A small masked image model, trained from scratch.
Data: trained on photos with spoken descriptions (Open Images, Localized Narratives), 203450 training examples, 5.3 epochs.
Rows from block 1 of the decoder, named by matrix and row number. Rows with one number belong to one neuron. Each number is 128 + 24 x the weight over its row's rms, rounded and kept within 0 to 255. All counts start at 0. Numbers have three digits each. After the name is the row's rms in percent of the matrix's.
# fc1: MLP up (decoder.1.mlp.fc1.weight, 1024x256), inputs 86-171
# fc2: MLP down (decoder.1.mlp.fc2.weight, 256x1024, transposed), outputs 86-171
fc1.421 075:098086164137111179142109121094132164117075145134149121142108162085121103118169137119116109108114141144130090123103131134119145132163150108151136127132165156179099122122157153105133150140158097140104137136160137113134127165116131160129122150134095130108161147
fc2.421 078:132148151098179152167143183151110124109137133104114110095111140127125102130114121103104131144104141094103144141117088111138158120138128116101169126149180143096139096162149075133144130144112139134128180139201126121138093115144139099162088154149148147125062138
fc1.422 106:099101161111128109159105129122129141148150118107110135106139096142093139114166133093163121120136144085080070124107141131104112170108073169140129133169169099122127101115115112162128104115118180113117117132102118106128125107145110117125099156157069139142087135
fc2.422 093:146148120115160146096103131120122131144110125154126117120121115108145165144084128168119115155113133134122151076154110102105110135159153089130114162092128167162117136065113161072127125134100075136143123132074127145122102135138138148191163109121134117133128109
fc1.423 091:119109148109119106115146107109164110121168091159181079157127165159119169162105144133077117130140136128143175117146172088153101139121116133123096152093125125159131101120129175142112096134173083110156137132140113127123137155174168078103151173140132133152132129
fc2.423 089:125137082119095134090115100129097147134106114098096115132165092124131147121102137127184090144138134124099145108102122119168143100125154140160144126135126120133153076134132141106140124083111124112139143119109089141108117090106109147125106145132146146109130136
fc1.424 107:121164087121122119132129080134127127121125110123131120119085146165078111144156147144124130176116121148146066168136107110076148141124145139068157150124137127118126113131081157131100132163105086104105135128137132144151133146163128090119151105120103092132140086
fc2.424 114:182100143157102124118103107115087116144126110092116135126116124167133124147140101142097143157171103088130132106138117164128136127156101145140144129172156132067143138125129135137179108099104127092160103134177087110192119101129114138149121164156113136104157129
fc1.425 108:120148163127171133103136145121155124134119142140103113118109166089182121114103123083129155103108128116135141111124100139132145122138153154132128107110088134144110126117115116092127167128113111100113102175163128154155187112159064120129155130116137154123092161
fc2.425 098:120135127168129128113112130120106075153143123156146163128127140141133171112127134147110154154097116115131122134092092115108132138092128113149080129107135112099074112117088155123125131134140086122134134110162082110140123118118122144129144124172137116129132118
fc1.426 105:109111118106153178165135161121121130136182133134139106161102134074143102150124156153141150116118112105105070122139118131115136132094117098088167167123154118138150117133123140071123130118186171096134102144136158094131125122109109079198183118143139145133138137
fc2.426 103:145140134151125095123125125138132089134121145163133069109156085162129159197143179151087121088134172141123130102087111122125152130139138154107152083149081158124115128144140164093046145123117146108155145107140123129149137169132148171108119116108109150105125096
fc1.427 096:094105126107114132145124097162112136120116102120078155120156118114139123132113121104114123134117146144101144133078172111129123166136117114126121077135161125156140128156122117068135109114129147113147139149113149136130102136149155088117119124117111154111159131
fc2.427 083:080107156112150118116143121135108090131153164100139155115109178148141064117065123136129116142138108139134106141169133135118089148089129116109153102142114138124132139138106090130090150142135085135112112137087174126113074096098140145129095149142133088158112112
fc1.428 080:156147078132129080127111111120132150130095142093132126081104111141150160136141123152112144157106133128140132112112129143110125138106130151135150110090151141086133152157172085161136130098141123159103142162125125161123144143095119108134144110131123139118133129
fc2.428 085:130136124140113180149134168099103118125125138126111111122114129145105111112130129114109160157155115125148118118172131123109146096125144116106145114115099078120123097104104159100122130142133123076152138104102137095123131119171145161139085136156133139117119136
fc1.429 088:157152147145114109157108178145083141170114135106127091129146118158169100150129112155164101155136133155144140112147089154105149140109149117163082162120110077147132116135124128152107136146097102125117170150135133148092129155104138153103112112159155148164137164
fc2.429 085:113105114100126081108177130113126134071151143113123160117119111106154123099152124116114162121101108109098100128095151132156119116155112130115117168137121145156115148114138129098126140115112147116144131133164142124178176109143090141164153136077129131106129097
fc1.430 139:126131103104135128145125153151131106114140173131132141104125128127115135143130121099128160168128102152111131100093095079133151142138084155115119145161112102105135147105122134158130158144127162130142147134126118170120187134091142134127156163148088122129068115
fc2.430 100:107114097139101113131067098115123128151116105111103107145149111129107119138111095186168137101137150116158101102198132147108134138108134121108140115140107095094107109141138166146115116157173116147127114139090178113129129133129081149102107116107153135133173156
fc1.431 083:106067132121154105135138144102145116120122131127152167126078106101118132104115135149106115100156138101154142124109141106161143120125109131139137111163106154120166087125124143176141144114136093095155148138121139132114141082130144086139097160128168106137133101
fc2.431 086:124134125132106140084098124129129111154100099146127119119149112117148142128151121115113115137111174158105149158109097126108120147112131147116110155125127164141130144164099106141153144145139105132114137138166130144139094132129077116096120098119127109156138113
fc1.432 081:121106138087128130168123141122067132183133120147107151127133127095110090114104129087165062129138152138168121103124159103104120151141157120152085147158126170151121127141154081096134147128127135099136147135078100099167152151121132178130110147176106130102131138
fc2.432 078:135173143117144117108147114113127096160143181106156125121108139127110066134141146119129110125104144087118155113143164117108120169146103136130116131119109111136092139124123129086115143156109102112151066137148150129076086080112136073099136130111117121152117152
fc1.433 076:114081081145125132158060138121108100138123117117185121123083137095142098148146119139080157128144112135122104160129135118149126111136149158106121145160160154164144116137154103141154119137109149119167105105131115139133132073153104147150086130138104132137154105
fc2.433 077:119118083106142104126113103131161151147096143109150106101148108120135166108120172096166153093133091113118133121115195172124134120150126075147137171197117124137126092107151141146116124103105142169124144101193106125144123157118138119104119163120130150104139113
fc1.434 093:127126126128127130142124137112124113120118152153126130120127098156132141115120142144115120143124119149140156155146104134109133087156078138140143104140135111167148092099141110146143151134106113077119166170156150117099151135168096138091136147114116112135149121
fc2.434 108:134118140096159119129141110108140180128155113106122111163142168139128091168148121129156122130190138111166058100135191123122126140129136155137134132121130129128176126154116126100133132091125107155073124123105162143092119144101162124106133108142126058125122145
fc1.435 106:139148103101135144173112105183115117131112098084094082173126148135104128105140149113090093147072125114137128136150142118106143146118124123064120177158140112137132133125110167105110121134127085084119146147132154154125136153136138100155157134139085104153132121
fc2.435 102:128109142144073139109126159101132102121080130104147158100128119155112141136135108145124135126164090137169118126111137163118144114132119138122141114113130129077136153127147134157147123152142120105144120093095100104149093080186143112133111118120143110079174145
fc1.436 106:115143115104126105119098136126117140127122189124140099134124141121171129115153143125128136126155128145147124114109120093134152146084192101103172086102154123159096142115135100117140143155135090142127135159127137133148150172079116144174123109133102114150108100
fc2.436 134:088126106163202118140146166093139126136107118116083131178131144126105179111107133122115144103090147079076079109150145141121138119171113145165116160099139169104136121109157091119187132107127124122121095151143131102099095119164144099102129126128136137119103123
fc1.437 103:126121102144126128135139123121156139090091120093145133119115141151127177111158132108139131130110099133123121168103082100176114157107152142128076152122137138118110160164137135191114098119137069108142142144101131126107112125113116125095092150120102126105177125
fc2.437 118:140121189116125101104166159156179104137156127114101086139152112147092139115135126138154051107127114108103149116130138173135141123125048121134151125092139125129161115097105158101102131124097180100148142144154092114161161109074129105124158092161169166139102081
fc1.438 097:121102148139098129133110111136127145146083141124151097142109104144147117133149055121086162095125125117117133107149113170150138159123174125111127108122117129132139108101131105137162134119173119100119092139152131131103102134125101078150101147147107110135117123
fc2.438 096:115159086146113141091136147126172120114152129144104147068140137092132164130129176180138100162138116132175105152140152125081117141117081108130131137126154127122107106168102125113110118156086153158148170162122142120160135132092110159149150139092087123133145133
fc1.439 068:126129138100144158075106136125142138112140140108086166149093138114141107112109104151126091132103116141155136139131105160122094135133101133155120148163114142134107126129083160055146158133100146142174143097127145141120136113099102155126151130135126121091132115
fc2.439 068:132121116138156113124113126156130116149150141165159069109122119133105131147158139102157137161105104137112114117131131105149124119104126156110111176083133134103125174147186142184091095102147119115125109141146139129113123129095111122124103128103168161149147162
fc1.440 099:132083116129109112123151167112172143084136078116123088127133104097152116127138098125124116104170149131129142119139157115143085122138135126154108147141117131097151131163135125116137136108146150137128166101106169129156194125122160151062123127140144145091137160
fc2.440 130:125117148067115142105123106130137079138119149087090143166172089140123086125079147126148160107114121115091144116096118103123126125119138148137163130128121126186084046109133098115138106132153101095061146122159098154170161148118144115108131155163132133124095169
fc1.441 164:128103133140090125116141154129129132127165107138150107136139119090132100095108115095147173134131114152142120129161138123115166128117144175137099098151125133143122152089132100141146114149152114112150176136155126136096130096104140123126123143107106111123132131
fc2.441 184:142099127140124107132125161101133134133094112137118110115150081119121125157101111105130170187148149171094114128170153158063140111144142134129158129147131110146181141111118117147124133133113102102128156124169109115125121111082127145152132155132081133082160142
fc1.442 088:102126118093160118136071115132145116172186143144129139116107143108165159111102154112126064119124136126123126140118175139120152142146087146121124134136142099164142114141142137108142166096101138138161129117102146129117134103155149098143100093137112112121153081
fc2.442 089:141146093114134174113149090142126141150138128127103143115127128089136141087174158146111075180143190108134061122137126109115138153143121146128103151145155132105156128135111150126103082111131119127103106118091143129141100081102091159120161130074099145126134099
fc1.443 104:108123101156121175126144124150144105139112065128085100112094122140139168139069126134160117075162121151130080111112200141148119085130118117140125140128136135136122135125152115114130149160146176142164133136109176155119148141133165135155088135139151082136121152
fc2.443 097:127129125065077126111140113130206141062142127129132129156124166105138081148144148134140155134147119144144121171133142118126145125137130125156136129140126111147153088132101130118122099098186115078101163135144130151115139112133139157110133100108125152131081122
fc1.444 066:137118146129162162103099107121143125124112146123100111167089176079168138107137131126098127136103134162101135097135128111121113097109116137100066160121155137070135108097134128080141147128129138115131162122150108124151117088085158142146134120126103175127096119
fc2.444 068:140137127111161093116135086106156088144109111103141135136179106119085130211103143108135129116149131101164116102125147103126125132126124128124123121085085153124110105106077134122136110104104134149131123123116196130094151155148117103112118153132142143151172149
fc1.445 081:112146165150108148117121090123152118151191132091086159155111098099128097115131142129119101145116124136131152163126126139139154121151125178150155124195106108153109127144107124087142140119144095168157145154139134122094175095094131127151127138144111112097126119
fc2.445 093:113128127117139129119119115090096135184182116111171108089115166151146133125164130090181121122136126112115149080103076146146150116121094126090124173064128157108170170099160113125144113106133156102141112136132120110176102146161126135093123094130132101100160109
fc1.446 129:099139125110114141105130151107133141174110143117128121137098174102125127109085106108102111165137157158100131163196120132123163123101140104095134139119135128131110163097145100164127083130124118127149141153108066132123105107141120114075118146128111149088195155
fc2.446 116:149124132142160112150130162173096127136148143158137107095162143105097165092113121092117113128133117070130157139149174130082105111122120144169116135074142160067159084126126164127146144165113124153115141111155128127098126149154129135138143078118123090136118154
fc1.447 119:126125185149112135146133119132110108142102131116091073136129118154156169137122091141107176116113088157120176071121114146124161093179099120111107147127104154119127148138130143128147121080088133143116113113110137119122102108116119142163108151143088154162117171
fc2.447 107:102183122117130120141121123129155173130157155122167135115118123134109117160134169108139091109149141095093129158121157129119091148111139119108135136124120137102113130126135104105116105124163134121164160114124132121111152142140173125105138094147130105136151134
fc1.448 091:145105167099134159141145080164108111161118126126133123153137120094134140111116149074133097146159105149189114115119167096100166135106148142099150138078116113140140137122156106145143142094160134158114118162149143186107117138155124121109167188145080108125184105
fc2.448 087:098111127140135103140095106150147123123154158133108121124076100135113182160189147132116112144133138077063089131121077116149119114116114092146083109145132161100134121153136139085092105158151170069155142127144098118122117143120120107143101118089121090141126099
fc1.449 097:089117132067136102119159116123122123127141112095117130137099147104103112150134121129109118175118122105139145141112135176144133130173141113129125111210123168108152089115116134131163104115117144113099134133136165143148127126097103140126103168123146117153171109
fc2.449 101:129080139099107086173110106111105140088191120124133147092123141128157100099137159173127139088115116136163128145118111110120118128138098090154133137117129126156097117082137119122112115127116126147126153079154117122123139163139120084145143140176166121128092122
fc1.450 107:141118121129128169128174114129128095088120128123103133116162137088144101126104149086147135143069140113129113110119170135116128134113064135145105143132150103115158141194109125135129086120128117120117107097110113141121122119126114170148158172135178101144102145
fc2.450 102:144072135146115113105109111143116165097107091123151177092077145163125121137134107115145141130129147121129133111137105132131127157139161116144117130153105146145114120134157099115121119130117117090133153131155097140159082157144161083133150117152143102160115137
fc1.451 117:090121118148112098156102141123092114137161156086153149111134126155155170113136101120108123112112125114119134113142115112132169138163062096148098161145142127098135103114138162146104153127139129140179146113145156114170157081126136131106175142139106151153089144
fc2.451 113:121136094117135164121147136150178106073155112117094069126133128111156097128120122122134119147110129080124135161120164127176112125143110130125143081153103131172148144136063117148141135128123113133098129118111120128106113165139131196173151067102147140080157130
fc1.452 088:098127100120149103101113147113110088123149125131112127142158098149139185139168120183139114161143135109107109127087061092124112110129099146083120101148092125130143138111124129123108153140121094166114115126130108172073145166080158114165158118128099126114168176
fc2.452 082:095111084137095111142060128161180200147121152162129115099113133117123173134127126160127082142134143156128090115133118155146112125104129121126146125144133105133154095147160096144116089126154111060140120155102116096115119086134099135147115160120099110148116123
fc1.453 096:160115163108147067166098151117163115093156123128091079131149112119160072125147147103179139118189156114133096145087116173107128131114112144100147130118130108101158139151124113146137101100120119103088121140128152164090163099148147133127100132123111103109127139
fc2.453 080:154151145167141082110118149109168137139090109163124114134067121138120169123121111112132109138128140160157124131161120099112123130159133109140151145109180143119106121115117115111121131124116107152124143109112109121171164099134169191184172095145092113094160146
fc1.454 075:095183122132105107106130111095143125114129135138132141156072155180157118147121122094140140108136106093144152123146120082114099146111145140147115105106105153128116130140109142135111158163132137112135103130143093168175124144113098106127131152126137135121107174
fc2.454 081:118139095120073093146217120139127133125118097152131122154139100109120100117109173104150113127136149142150118141134088124110133145142119093132147120132198137126142144138113121116112135116115127127117122098129194148106101106159121138162169137133116108109142120
fc1.455 098:101156121124133112117134069136138088121137129091160105147104108122101149167085155150119096100092118126128154176092156171159160133110068121122144123080148153154188133107109126099156113097107089135157131095113156110112149104115107109162124149109138152121167113
fc2.455 099:147153102098099126122135130117144105160110145137151103130117082115123127123168117079099146140140112173133116102106117152139119141137155157130122137158086130123122146157106105113136119134124158111096089179112119144142155106113129138131103093109070135113102144
fc1.456 097:147106147152157151133094137125137113177115137111120124121136150108139116108113080132166156110107106123085131082119149116102165135121074163129156135143135111136158142111152123127172115139106167119093119144148148137153114145153121173142113106087132160130159152
fc2.456 083:103126108096098118137171085133106126117167121113201084141103133136116116149145118143136071131129133131136120159058133171111126138079139146140084136119123114117156122135114149125143143119104141135143144098113128085127172119143129072127181118175136142101177118
fc1.457 084:097124101115111115150145117118143139148117101104149160099139111107103123129148151107150135139122114142163094115119144113116118100134153109151085095109154149149101192125137153115092169160106114145167146110151132110126174116133138159133140150132117119130143146
fc2.457 080:162085136135161132139140136121102088073088127116110170125194187107136118124132138136133126129123111141073079079103154160150148140100129144104159154165110126151114103143118185136135128111151141100096119147149106141067118096122108106147175166141130143124156152
fc1.458 095:146082152167112126112107151110142080145090150117174133103164132136106123113147132134126140184095103108152120165141085141095160115129104133108115128102139102112141167108111110127148077123137153116089079109112131100097109146176095108120124115135128115086141149
fc2.458 103:133168096115141158125161126116138156135142091156092158134133158110174113129136124132099145101134132116152157111126120172170123131151144094167121126123153114137136101160108102097113147113096108119131170155088111147163144123126148127163123123075123146166114102
fc1.459 090:151137075093151132135133161160105109136091084094135096103142157153108144135126112158138169142123155108128125108194144093120095100105169110141114151099148148136081154128104129117138155124121088134096119153110117111120149139118123123174155150137124138177104143
fc2.459 092:090105131179112132133098133079084135145108151080091149135141108122157096160142141133137139078133150125132158162141114124125184108159092155121155117128137125101160112085137129120098118136178131115139143145124198131117137105110123134094129136120169107114112083
fc1.460 096:126145156156122155115109118108157105121115114105096163100144149147107116145128150142156138102125149122106164132137117050123093138112168102143117139154134174140077124131115098108111124143110122127114120124123162133123125124116078133182096121093122111150114142
fc2.460 089:146158119148171169128136103129113116132104097110147166090141099079136115107119105106132104147171125123112151129155112078094137133157129161144185114104143102091137148113126146111137077124139144149119130153120128145117117151140145093144157083143155131174084108
fc1.461 078:118124156127104141129126096120117117085132151112173127138085105127116116137168112136106145137133154068128137141137093149131105121147115153107103199121171131162093112102137153145136132164151139115180135126122136122120126160123177131122144145157123173132147158
fc2.461 076:159126191136134131138117073080148165143086193163127150109143117141104144149079114165112154164141102146111101116133155095131153120110126176129106095126148123128142141153141153136103107076137140151146101142078161148141111128093130131115109120118135130120146121
fc1.462 105:141127095117069117144143144115148106118138151145115128159143150102105109102097100169142140140154120158135149170140146171144136134199109127099092103128075148156139102135116126148143127141151129140110148079119095115116080121117121114103102140150131109121132130
fc2.462 101:115153154168118170100072097128137144135136117117139154079145135177140131103143149119109142077127163137129088090090111108083137119122152100147106158136142132121104117119109108124135118127123095180144105166163143131129154108163142144102086116148122172134133113
fc1.463 101:087139125134113120152160121106104124137132118163117116111153126131155160151102162119102078101121163119092134146137172121109152167095186120142122122116083159147124139113149137108138135144158098096165143134103131117125191118097140113091132097134150123096127113
fc2.463 108:120090121158146104159142135149128112164143145129117158176099106129110139117122068107090137133113120134127126088115100131153127082142092176146140104115194111096122112124088142105138123118095161147106155125105123181121109163140109134141118141125131167146077113
fc1.464 104:120138132139177172124054159130135124130131106144127118110174130180173109103112145130127177164116125128117147149118115108093128089141168099102159110115123107118122117111144176090162131095092135139129120061115117142134138139133109111180161143110141153167141113
fc2.464 103:106118130110090116096182148146166082137092123143123121189120098119115093124126156139126109175066119111141070128086108102098081139099119151130092155123138143116123170118154142100112141102145121113152102130134109114118129142153108162124106106152121141081119105
fc1.465 097:147098163134170137120121085138133121131135144113164101142109076112155125084137136114103138156136112114172176136145144098115149146112159090133109159103110120164121152115121156122137133119140089151115149151095124109132115097133124198140137125151103137125127125
fc2.465 091:099105118162132091103131113105126175097106123144104098096104098121125128167090108112125160104120111107148144142119127158157128121131116110173105103174130137159107137133130130165154157140125146119146150104149155156105159134107107120143154116133150121134090086
fc1.466 095:087155114114135052171162097141122150116138118096147131120125150159116131114119155102112120093108121163153110129123143155147098169130130130095106147108144107133088155105141132188158108140091109148116111139159128167139158128094126132118085171145098122124136105
fc2.466 091:123111144136095188126107139107137106122143138128131117154133078157118112132100116161127105139135110124146109167122126155127188116142111164151122145081135105141130121131096140075076169122148119130108142120128117127124124156156143164121128071162144171091111134
fc1.467 101:110082133163101103140154107127122147153123155155104149129134089180169151143106127148139120096148128101143119130118114110115128162142093155159079120141094114156125184175138137119156147106112122133116117112125187132123115126121125125105131087144123150130152131
fc2.467 114:139195102145115123141182127097128105140164100101142124143083108142122088058135102109149166116066075104112159124147127099134104118098170123085177149149098125115125125101148122127135155120127066132151122140162092163127146159162130130130121171148140166110085104
fc1.468 081:078131156117120135098138126153112158125127130176097088129147154126139156132145104121107143109151158109068176148114153142173128174127118119175082105126172143119121123121162127138112117103171136108149141150106132089130117133072105113135067127109120096111111143
fc2.468 089:195108103156111119157158153119133104124118151104162132138113121142127095135136143133142144130113104170171127106130125123089104098124109149081168130141095162114126109124124146165149130145089130143159109105194105105088174062148117144120156149172131182100153154
fc1.469 104:078106139118158150147135140122121155187087154110172125093099153175127141134132134131140065108192148131128117132123105117125112127095083104162108133135097135121116109117168102099131180156112119129128159095157138151103110146126150138135152126128108152181128144
fc2.469 108:149139129135146120109147098133111083099104105109141148135167111117090137111114122094109136169118125127115085114127143112108155108161108139107149114124136143108116160138141188102156074103144101139144094172132112099151113149189119101090134107121169116149125107
fc1.470 140:131117099063121088120101125175154137158132161156106123171144071124120093113079157166137143121132159141135182130134093157118123135137106133109122114149151139097121133098139109127175104140146106146134155136085163151169142131127143126088144100118122097114161156
fc2.470 128:075130161161132121108146123140104129149092090134118116169082131140119204135115149100156112148155157133158087086159113118106142122124144123114109145120162128118133117105133138112065154110094106121151114098113157101120087155139141130137148092147127122095150093
fc1.471 104:143188089129082097150096128156061139157138143155123096119155084150103153136131142127118089126157164135155160136133125115141189130151138137135113124126110149131153137132118149088161128094116105106138110112141160156127149106156085130106119109149128116113078156
fc2.471 093:129050152074129150149150114112123132092139117139153136113118110116111086126115124100138140171104108124173105127113145145149111117104100120133107144144153097111101121120137108093130157140146150186108138123166139100105119096070143144139138139100149115139148138
fc1.472 104:158115121140121120167077160066113133135131126132134105137131156147104145112088083138111137119168124118106153094098113143072124085116181112140137127108138140110114156130143147121150133115114098120152124184149088117125160133118143154115122173100129127129111119
fc2.472 089:146131099154142119157146146110123166078085129135109104158177171155132074115123131122143104133127121128149126120115158122171125125151146110145108116150125138139086121140103117114093109172115145089175142120104119193137123155151097195109123166094134145082121112
fc1.473 094:168142102122099158109063114088122117114126080134138139132117117138125128145141141132102126148141104162131086180129100147127108081100138098145155143141167147103104109122116097156101141177121121127122141136147082116141141153135123109134140128097084120186133110
fc2.473 081:140122114173151186109177143124135153161104164140124130132112132070109120165145107081127143098158146107158144146102110068143138117091118118154138102124137124149125140135101113142142119102134110143117098151145135133126144093172117150122148113118126152082135113
fc1.474 107:119158119103119100132114083139161108130128139122093114155129121118089098125141153114112091152087116102167166108124113111118128164114161116085146137140177125141139173150095133138108105107121112120148096100128128140133166123132151154167168140146133092145120120
fc2.474 108:156093133142075119132141126102077103137138133077085175114116170173112118114115147144128134164144115139120115112113169123109171092142118129119176126138127144072145146123142135133131107153122132134141098144145095124166105100168112164117091183150128119078164141
fc1.475 126:147118174108153139127091151114134090137112077108119071172087104154077133142138108168129161149092118111121117128154125155119139112090138139086149170137124142111150135121152152143099094110100140123108130134092084122151167116138138156145170135110076114160150105
fc2.475 126:132115137130143116162145092122138155160159122147110155136188111140131108158113158102107158114191132130170117150098143078139173145130099137132102108120148113138096086127102122121155119153134079155142116134147152070116133111108164110146132120089161119143092145
fc1.476 086:165122094133139131135133133161111147130179117095118136120134090103173145122213136170142127154120138145159125119107110080155145134135099103114125099142135129093146109131147130153076162088133103108149144130139130133136144128133120140178120150152131167129139122
fc2.476 105:123140121154103148113094144135111090149089114138166137124153108159107156102119102176100116123130113157115138184167150138116135135135133133151069180070101137182115146114141118092108126100148123116077151135144122104111169140117137118091160105068106082165177151
fc1.477 090:126089114092109132135110097100128147162113153134157121108183111142128104111138094139172120158119149117133129149124118082170110063133176125121076135144157161107105127080137144167145144126132130158126142098128169140134157137116102151119148069124141134142137129
fc2.477 081:166146149176117088127106147127132108144116152111125155164111111162072118178111110140136152129112091110086145087096153142081130125139135117142134103136128115124124114142094123123126112127130079121128094104144147135155126115175130108162108173132079122121128170
fc1.478 090:159163124121093119133175107111118114156168142122144114117147154086117114129147120133138126110130161098127128115136133134082107140110155116107137147170141100131084162117114130102139122136135129116158144096149083115136122133135133108092157117139109051150084129
fc2.478 079:108105133088159111107101163124086111116132133102127194104101096112171153093133143106120116110128098088134124163146163138137118125140105122100166119099156128129128127071152099103131120104144086150110126152196081115146114184132098130160102138133163153149140129
fc1.479 092:148162110129129131128122122123149115144127138114087162092139121115082084138163123091090126111136165157139127144106127123149125114137187123152096139129140161147077102061098094080088114110132141147155150078106149142182157144118109141134136131129130129143091101
fc2.479 087:112157097104117149096141127130123198143145154125149159125126126116120117150141100137138115105122148126119110063153122149134123134133107136127139137166107159124179152139149147116161115162110139104153118153118121149076112154136128160105087148144070168090131172
fc1.480 154:093137117118112145067121122106160086149108092092100128123131160132087123114081156161115084149134140123121142135107139122165160158151128112110146137056122140141174124110143115114143110124155119132161161131115091152165106103158115136157096175120061121139146149
fc2.480 118:184129117104144117118105127165165132099168102146127125105111126153137114127178146083139149126134166125144123113137153142061097134066111149156101105153119107142099139110136113138178115132107125164104123147137082130124117129103136130108115145124160128128060116
fc1.481 064:090088146155157128133143168166138101110098149121161134125134135155127149149143175129098135141113130147125120145135136087131153197140126134114136110098136091119127132128170088138115134140124114125143126145117110095133138156134174138109137122113104159141118098
fc2.481 073:140187132159082117115116110135143104134110131127115139091157152112095136103122098126153138142108150134108102133085109124135129011066087110106130137093111145123131144113115172157146091130130144127146162096085151115134094137137150159122111127130169114132126134
fc1.482 094:153142130122144145148114123127126078159099158108106098131146152131099108151096152143102100099112139108142111077183128169152148118130138163137135106141125138148122095138137153110117122105131088107167125121134129110149142120171137090125173150144129090167161134
fc2.482 090:141110119124109101166128147125145165119150110133140147093147104144171108143118085058129110085167122167104149079111124131149110147137123103118117154137109137118127135126117152122182144117152160148141127102086141155091145127142099141102135106138158136097166110
fc1.483 102:104126092148148118134120107152148118060106155171126149149057124133138129133131166117152120154130117146134175090122102136117135138163090130103172122164128144089098139170083131127140107148134152160167122091158137172118123124107121134107119100133119142070147129
fc2.483 093:147109104166130162119141131143128163161121111110115154170115102116129087096132074129129122140149162128112095125135136110086128101115152105157085152091154134108164106125135140152122113155127183088142140165082096124186190142133136097116123146173083155149141134
fc1.484 117:123117117124123106120103093119109148125160102109118097140167117136122148148145121166106106117089121119191090127096125133112128146141094159105124117134112148125075100097147168139134119156163124129132117101098096156109151178118135147097131082159156137157109097
fc2.484 101:161112159104126128150132119139120088159093113129141135136119167174145087118129159135090105120094154119110144108128113128127104132131155133122116151142117137112109121089099106136099156136088121142133105108119176142156098132107113138111132130120110133171103102
fc1.485 070:132126169139123170140135120146104089126155120140161136158163101118136088158127120164125134097126123170116114131137123101116099186157124116071051113115120197182135120123114107125139144137130104125115106127128150110103106106150125167104098122133137128157146152
fc2.485 069:128111119103166142134123116064113157144117155144105122118120121137125155106107113141141156130161139125153139129133138141149140179150135060044075109130172129163189172166155140117160175112134159136145142119130114113127097128125126088154152098081115099089086134
fc1.486 080:120120163145144140123112152156106131096157117167136143148055148131127159119133102086122121153145142151129111123133163140139126118103119145172132116154170108095130096162138100142150151097128146113133103143140150089137103103105105140112134131155121158175127149
fc2.486 096:134098119137172109123130144106089131166168097087117146131182208128103124124132125124113136145136102112108136143106149170110132104133117104164133144076116125131116166145146113101111157137121103160136140083121130100130087176137147135165109105121139086126091140
fc1.487 102:127132130141133115120150136152061143108158149118131128123120117169140102119108141118068136132131125125101150108208113132133108159104136120162126116094117080125157136147151162150129101152099098150149124121122103133129137139155126131125143135091110098097127123
fc2.487 105:131168105109133076119161115141129168111117130126142148143146162062133145143162121142115125130165125126142118122155093139110115122167126164111122137142155140149150179118161150119150116135136126137153105129147160141153139096122132186128151144130119121081135137
fc1.488 134:118119137171106170169147116151081129093123146086148166110108128135112150134134078146130141113148070100122125120147132165095132134141097127113152120094132157123131208116105163108077107157143128096109106092100184112142125154130120127125081162115096119147116153
fc2.488 096:127132134107144139134130149110135142139171159162155107078099132167142136144133169079124117155130121127162129121113143121095110111121105146111098103139121130121096103081158099150166199151115140093111094140106104142126076108119145110130145127123135070139121127
fc1.489 065:145105110113131119123134147110152115141117108144149129156182148133145149127125116110120159149141134127123140116141131134095132146176119075151128123129099052152144107106137106120123128109148134108161121131133162127163084137149106131105123133121119089096122128
fc2.489 084:133123151111116109145142096099094102113105139158182140092125175149112136181164128117119116144136182199145119127132101113162155051077132164141097093118144179105121164154117153146160115144100119141133132117127130128100152137143126157094097141137088092128100110
fc1.490 080:102133162133145132146130100122107113122144158136145194174164091172124166129081140129094103120120143132091127139154099160099177131162130128142115143138105067119093162163088113114147136110146123116122149161116123138124171091139183134133127147179144122147108143
fc2.490 087:141104112094136044111108135142144139102150070113157081131085139127168070146148115101183111136118111128152128098115125132176067144127141155122171092161118159122127085113110169180125115132095145117132106112145145140127167142168080153142119141142119140142145127
fc1.491 088:141157109102164100157117133148125124121108110141160161099144166117079140173102157104101161104118130110123090143170119176125128157100136167127164114116149130130075085113119136146159161137115129139115128122125126116152130141143121138171120107105149072135136107
fc2.491 094:145101101119138093133128161110151127190110154109116091153117129134151127120127098059129145144135103140152160112141133157143153119126134110073133167071111166102140174142177095135106123132130154185123145164125092098139127078118137117114110141127123141155140095
fc1.492 102:125178101143173112155109161111148188138104119101152089095087138086172158127089153125112119121116143162052129175119124149126148166122168119111130155110106166090174137099109128111110133141105152167115139120118137131175108129111114114089161122141092133098159081
fc2.492 109:139092115131128126108112134128148107103131127119090154101138150091118104162110124120134129146135120130120134080155119153099135098103134147136138096131149113141123055176131132088091109100162122128121122138167079116102165113114130068167129156143114140174134137
fc1.493 082:158117142146139111146140110133094126136150124114155083141081133135148103122158144102183141126129112122155114152152126125095133153136177100127122131136122141122139177114109130140167089133147145152124114094150112133159134157145117152133129096133152112156174114
fc2.493 089:121142080165152111131093174101166156108139161125138098136142121107116132129135132137105138142132113093077156119110138148167136147125140122145124137157143136133131099143170142117126161133059151139117148172142149116153144108134112184133087122109103172105135120
fc1.494 102:094076157122120075123137138148114121116149134176115145146086127123128148069130142121152149154153152123117149129101164080105126117096119106160118109149122117157119135121160147119143151140109172163114143148121097122132162118134149169138116119142113170137082174
fc2.494 121:146117133138143153129105139110151137144118143137145105140123132141107097138129115054128089122114098130135107132165119170168102136155098128113155139100139137083113124138146126181146137084139081093127122108118142101167102134090091102122133152108161097133154129
fc1.495 080:152131093129137107146119155121142096140064120098137135138102150160112151115126108115070150092170162122162114116073130143127137120169119136165095094119131144154106099122115157130119101110143120088166163132128159132120117145109156101143080133155141122145135102
fc2.495 086:102098140119145115111115100167104164155134139141162119086139123079135119170096148093155123165142117114118164165158105098125129145115143149113097193144117140125127165135170089133102140155118124161154120152155101159167142122143112147112161157132109128090091149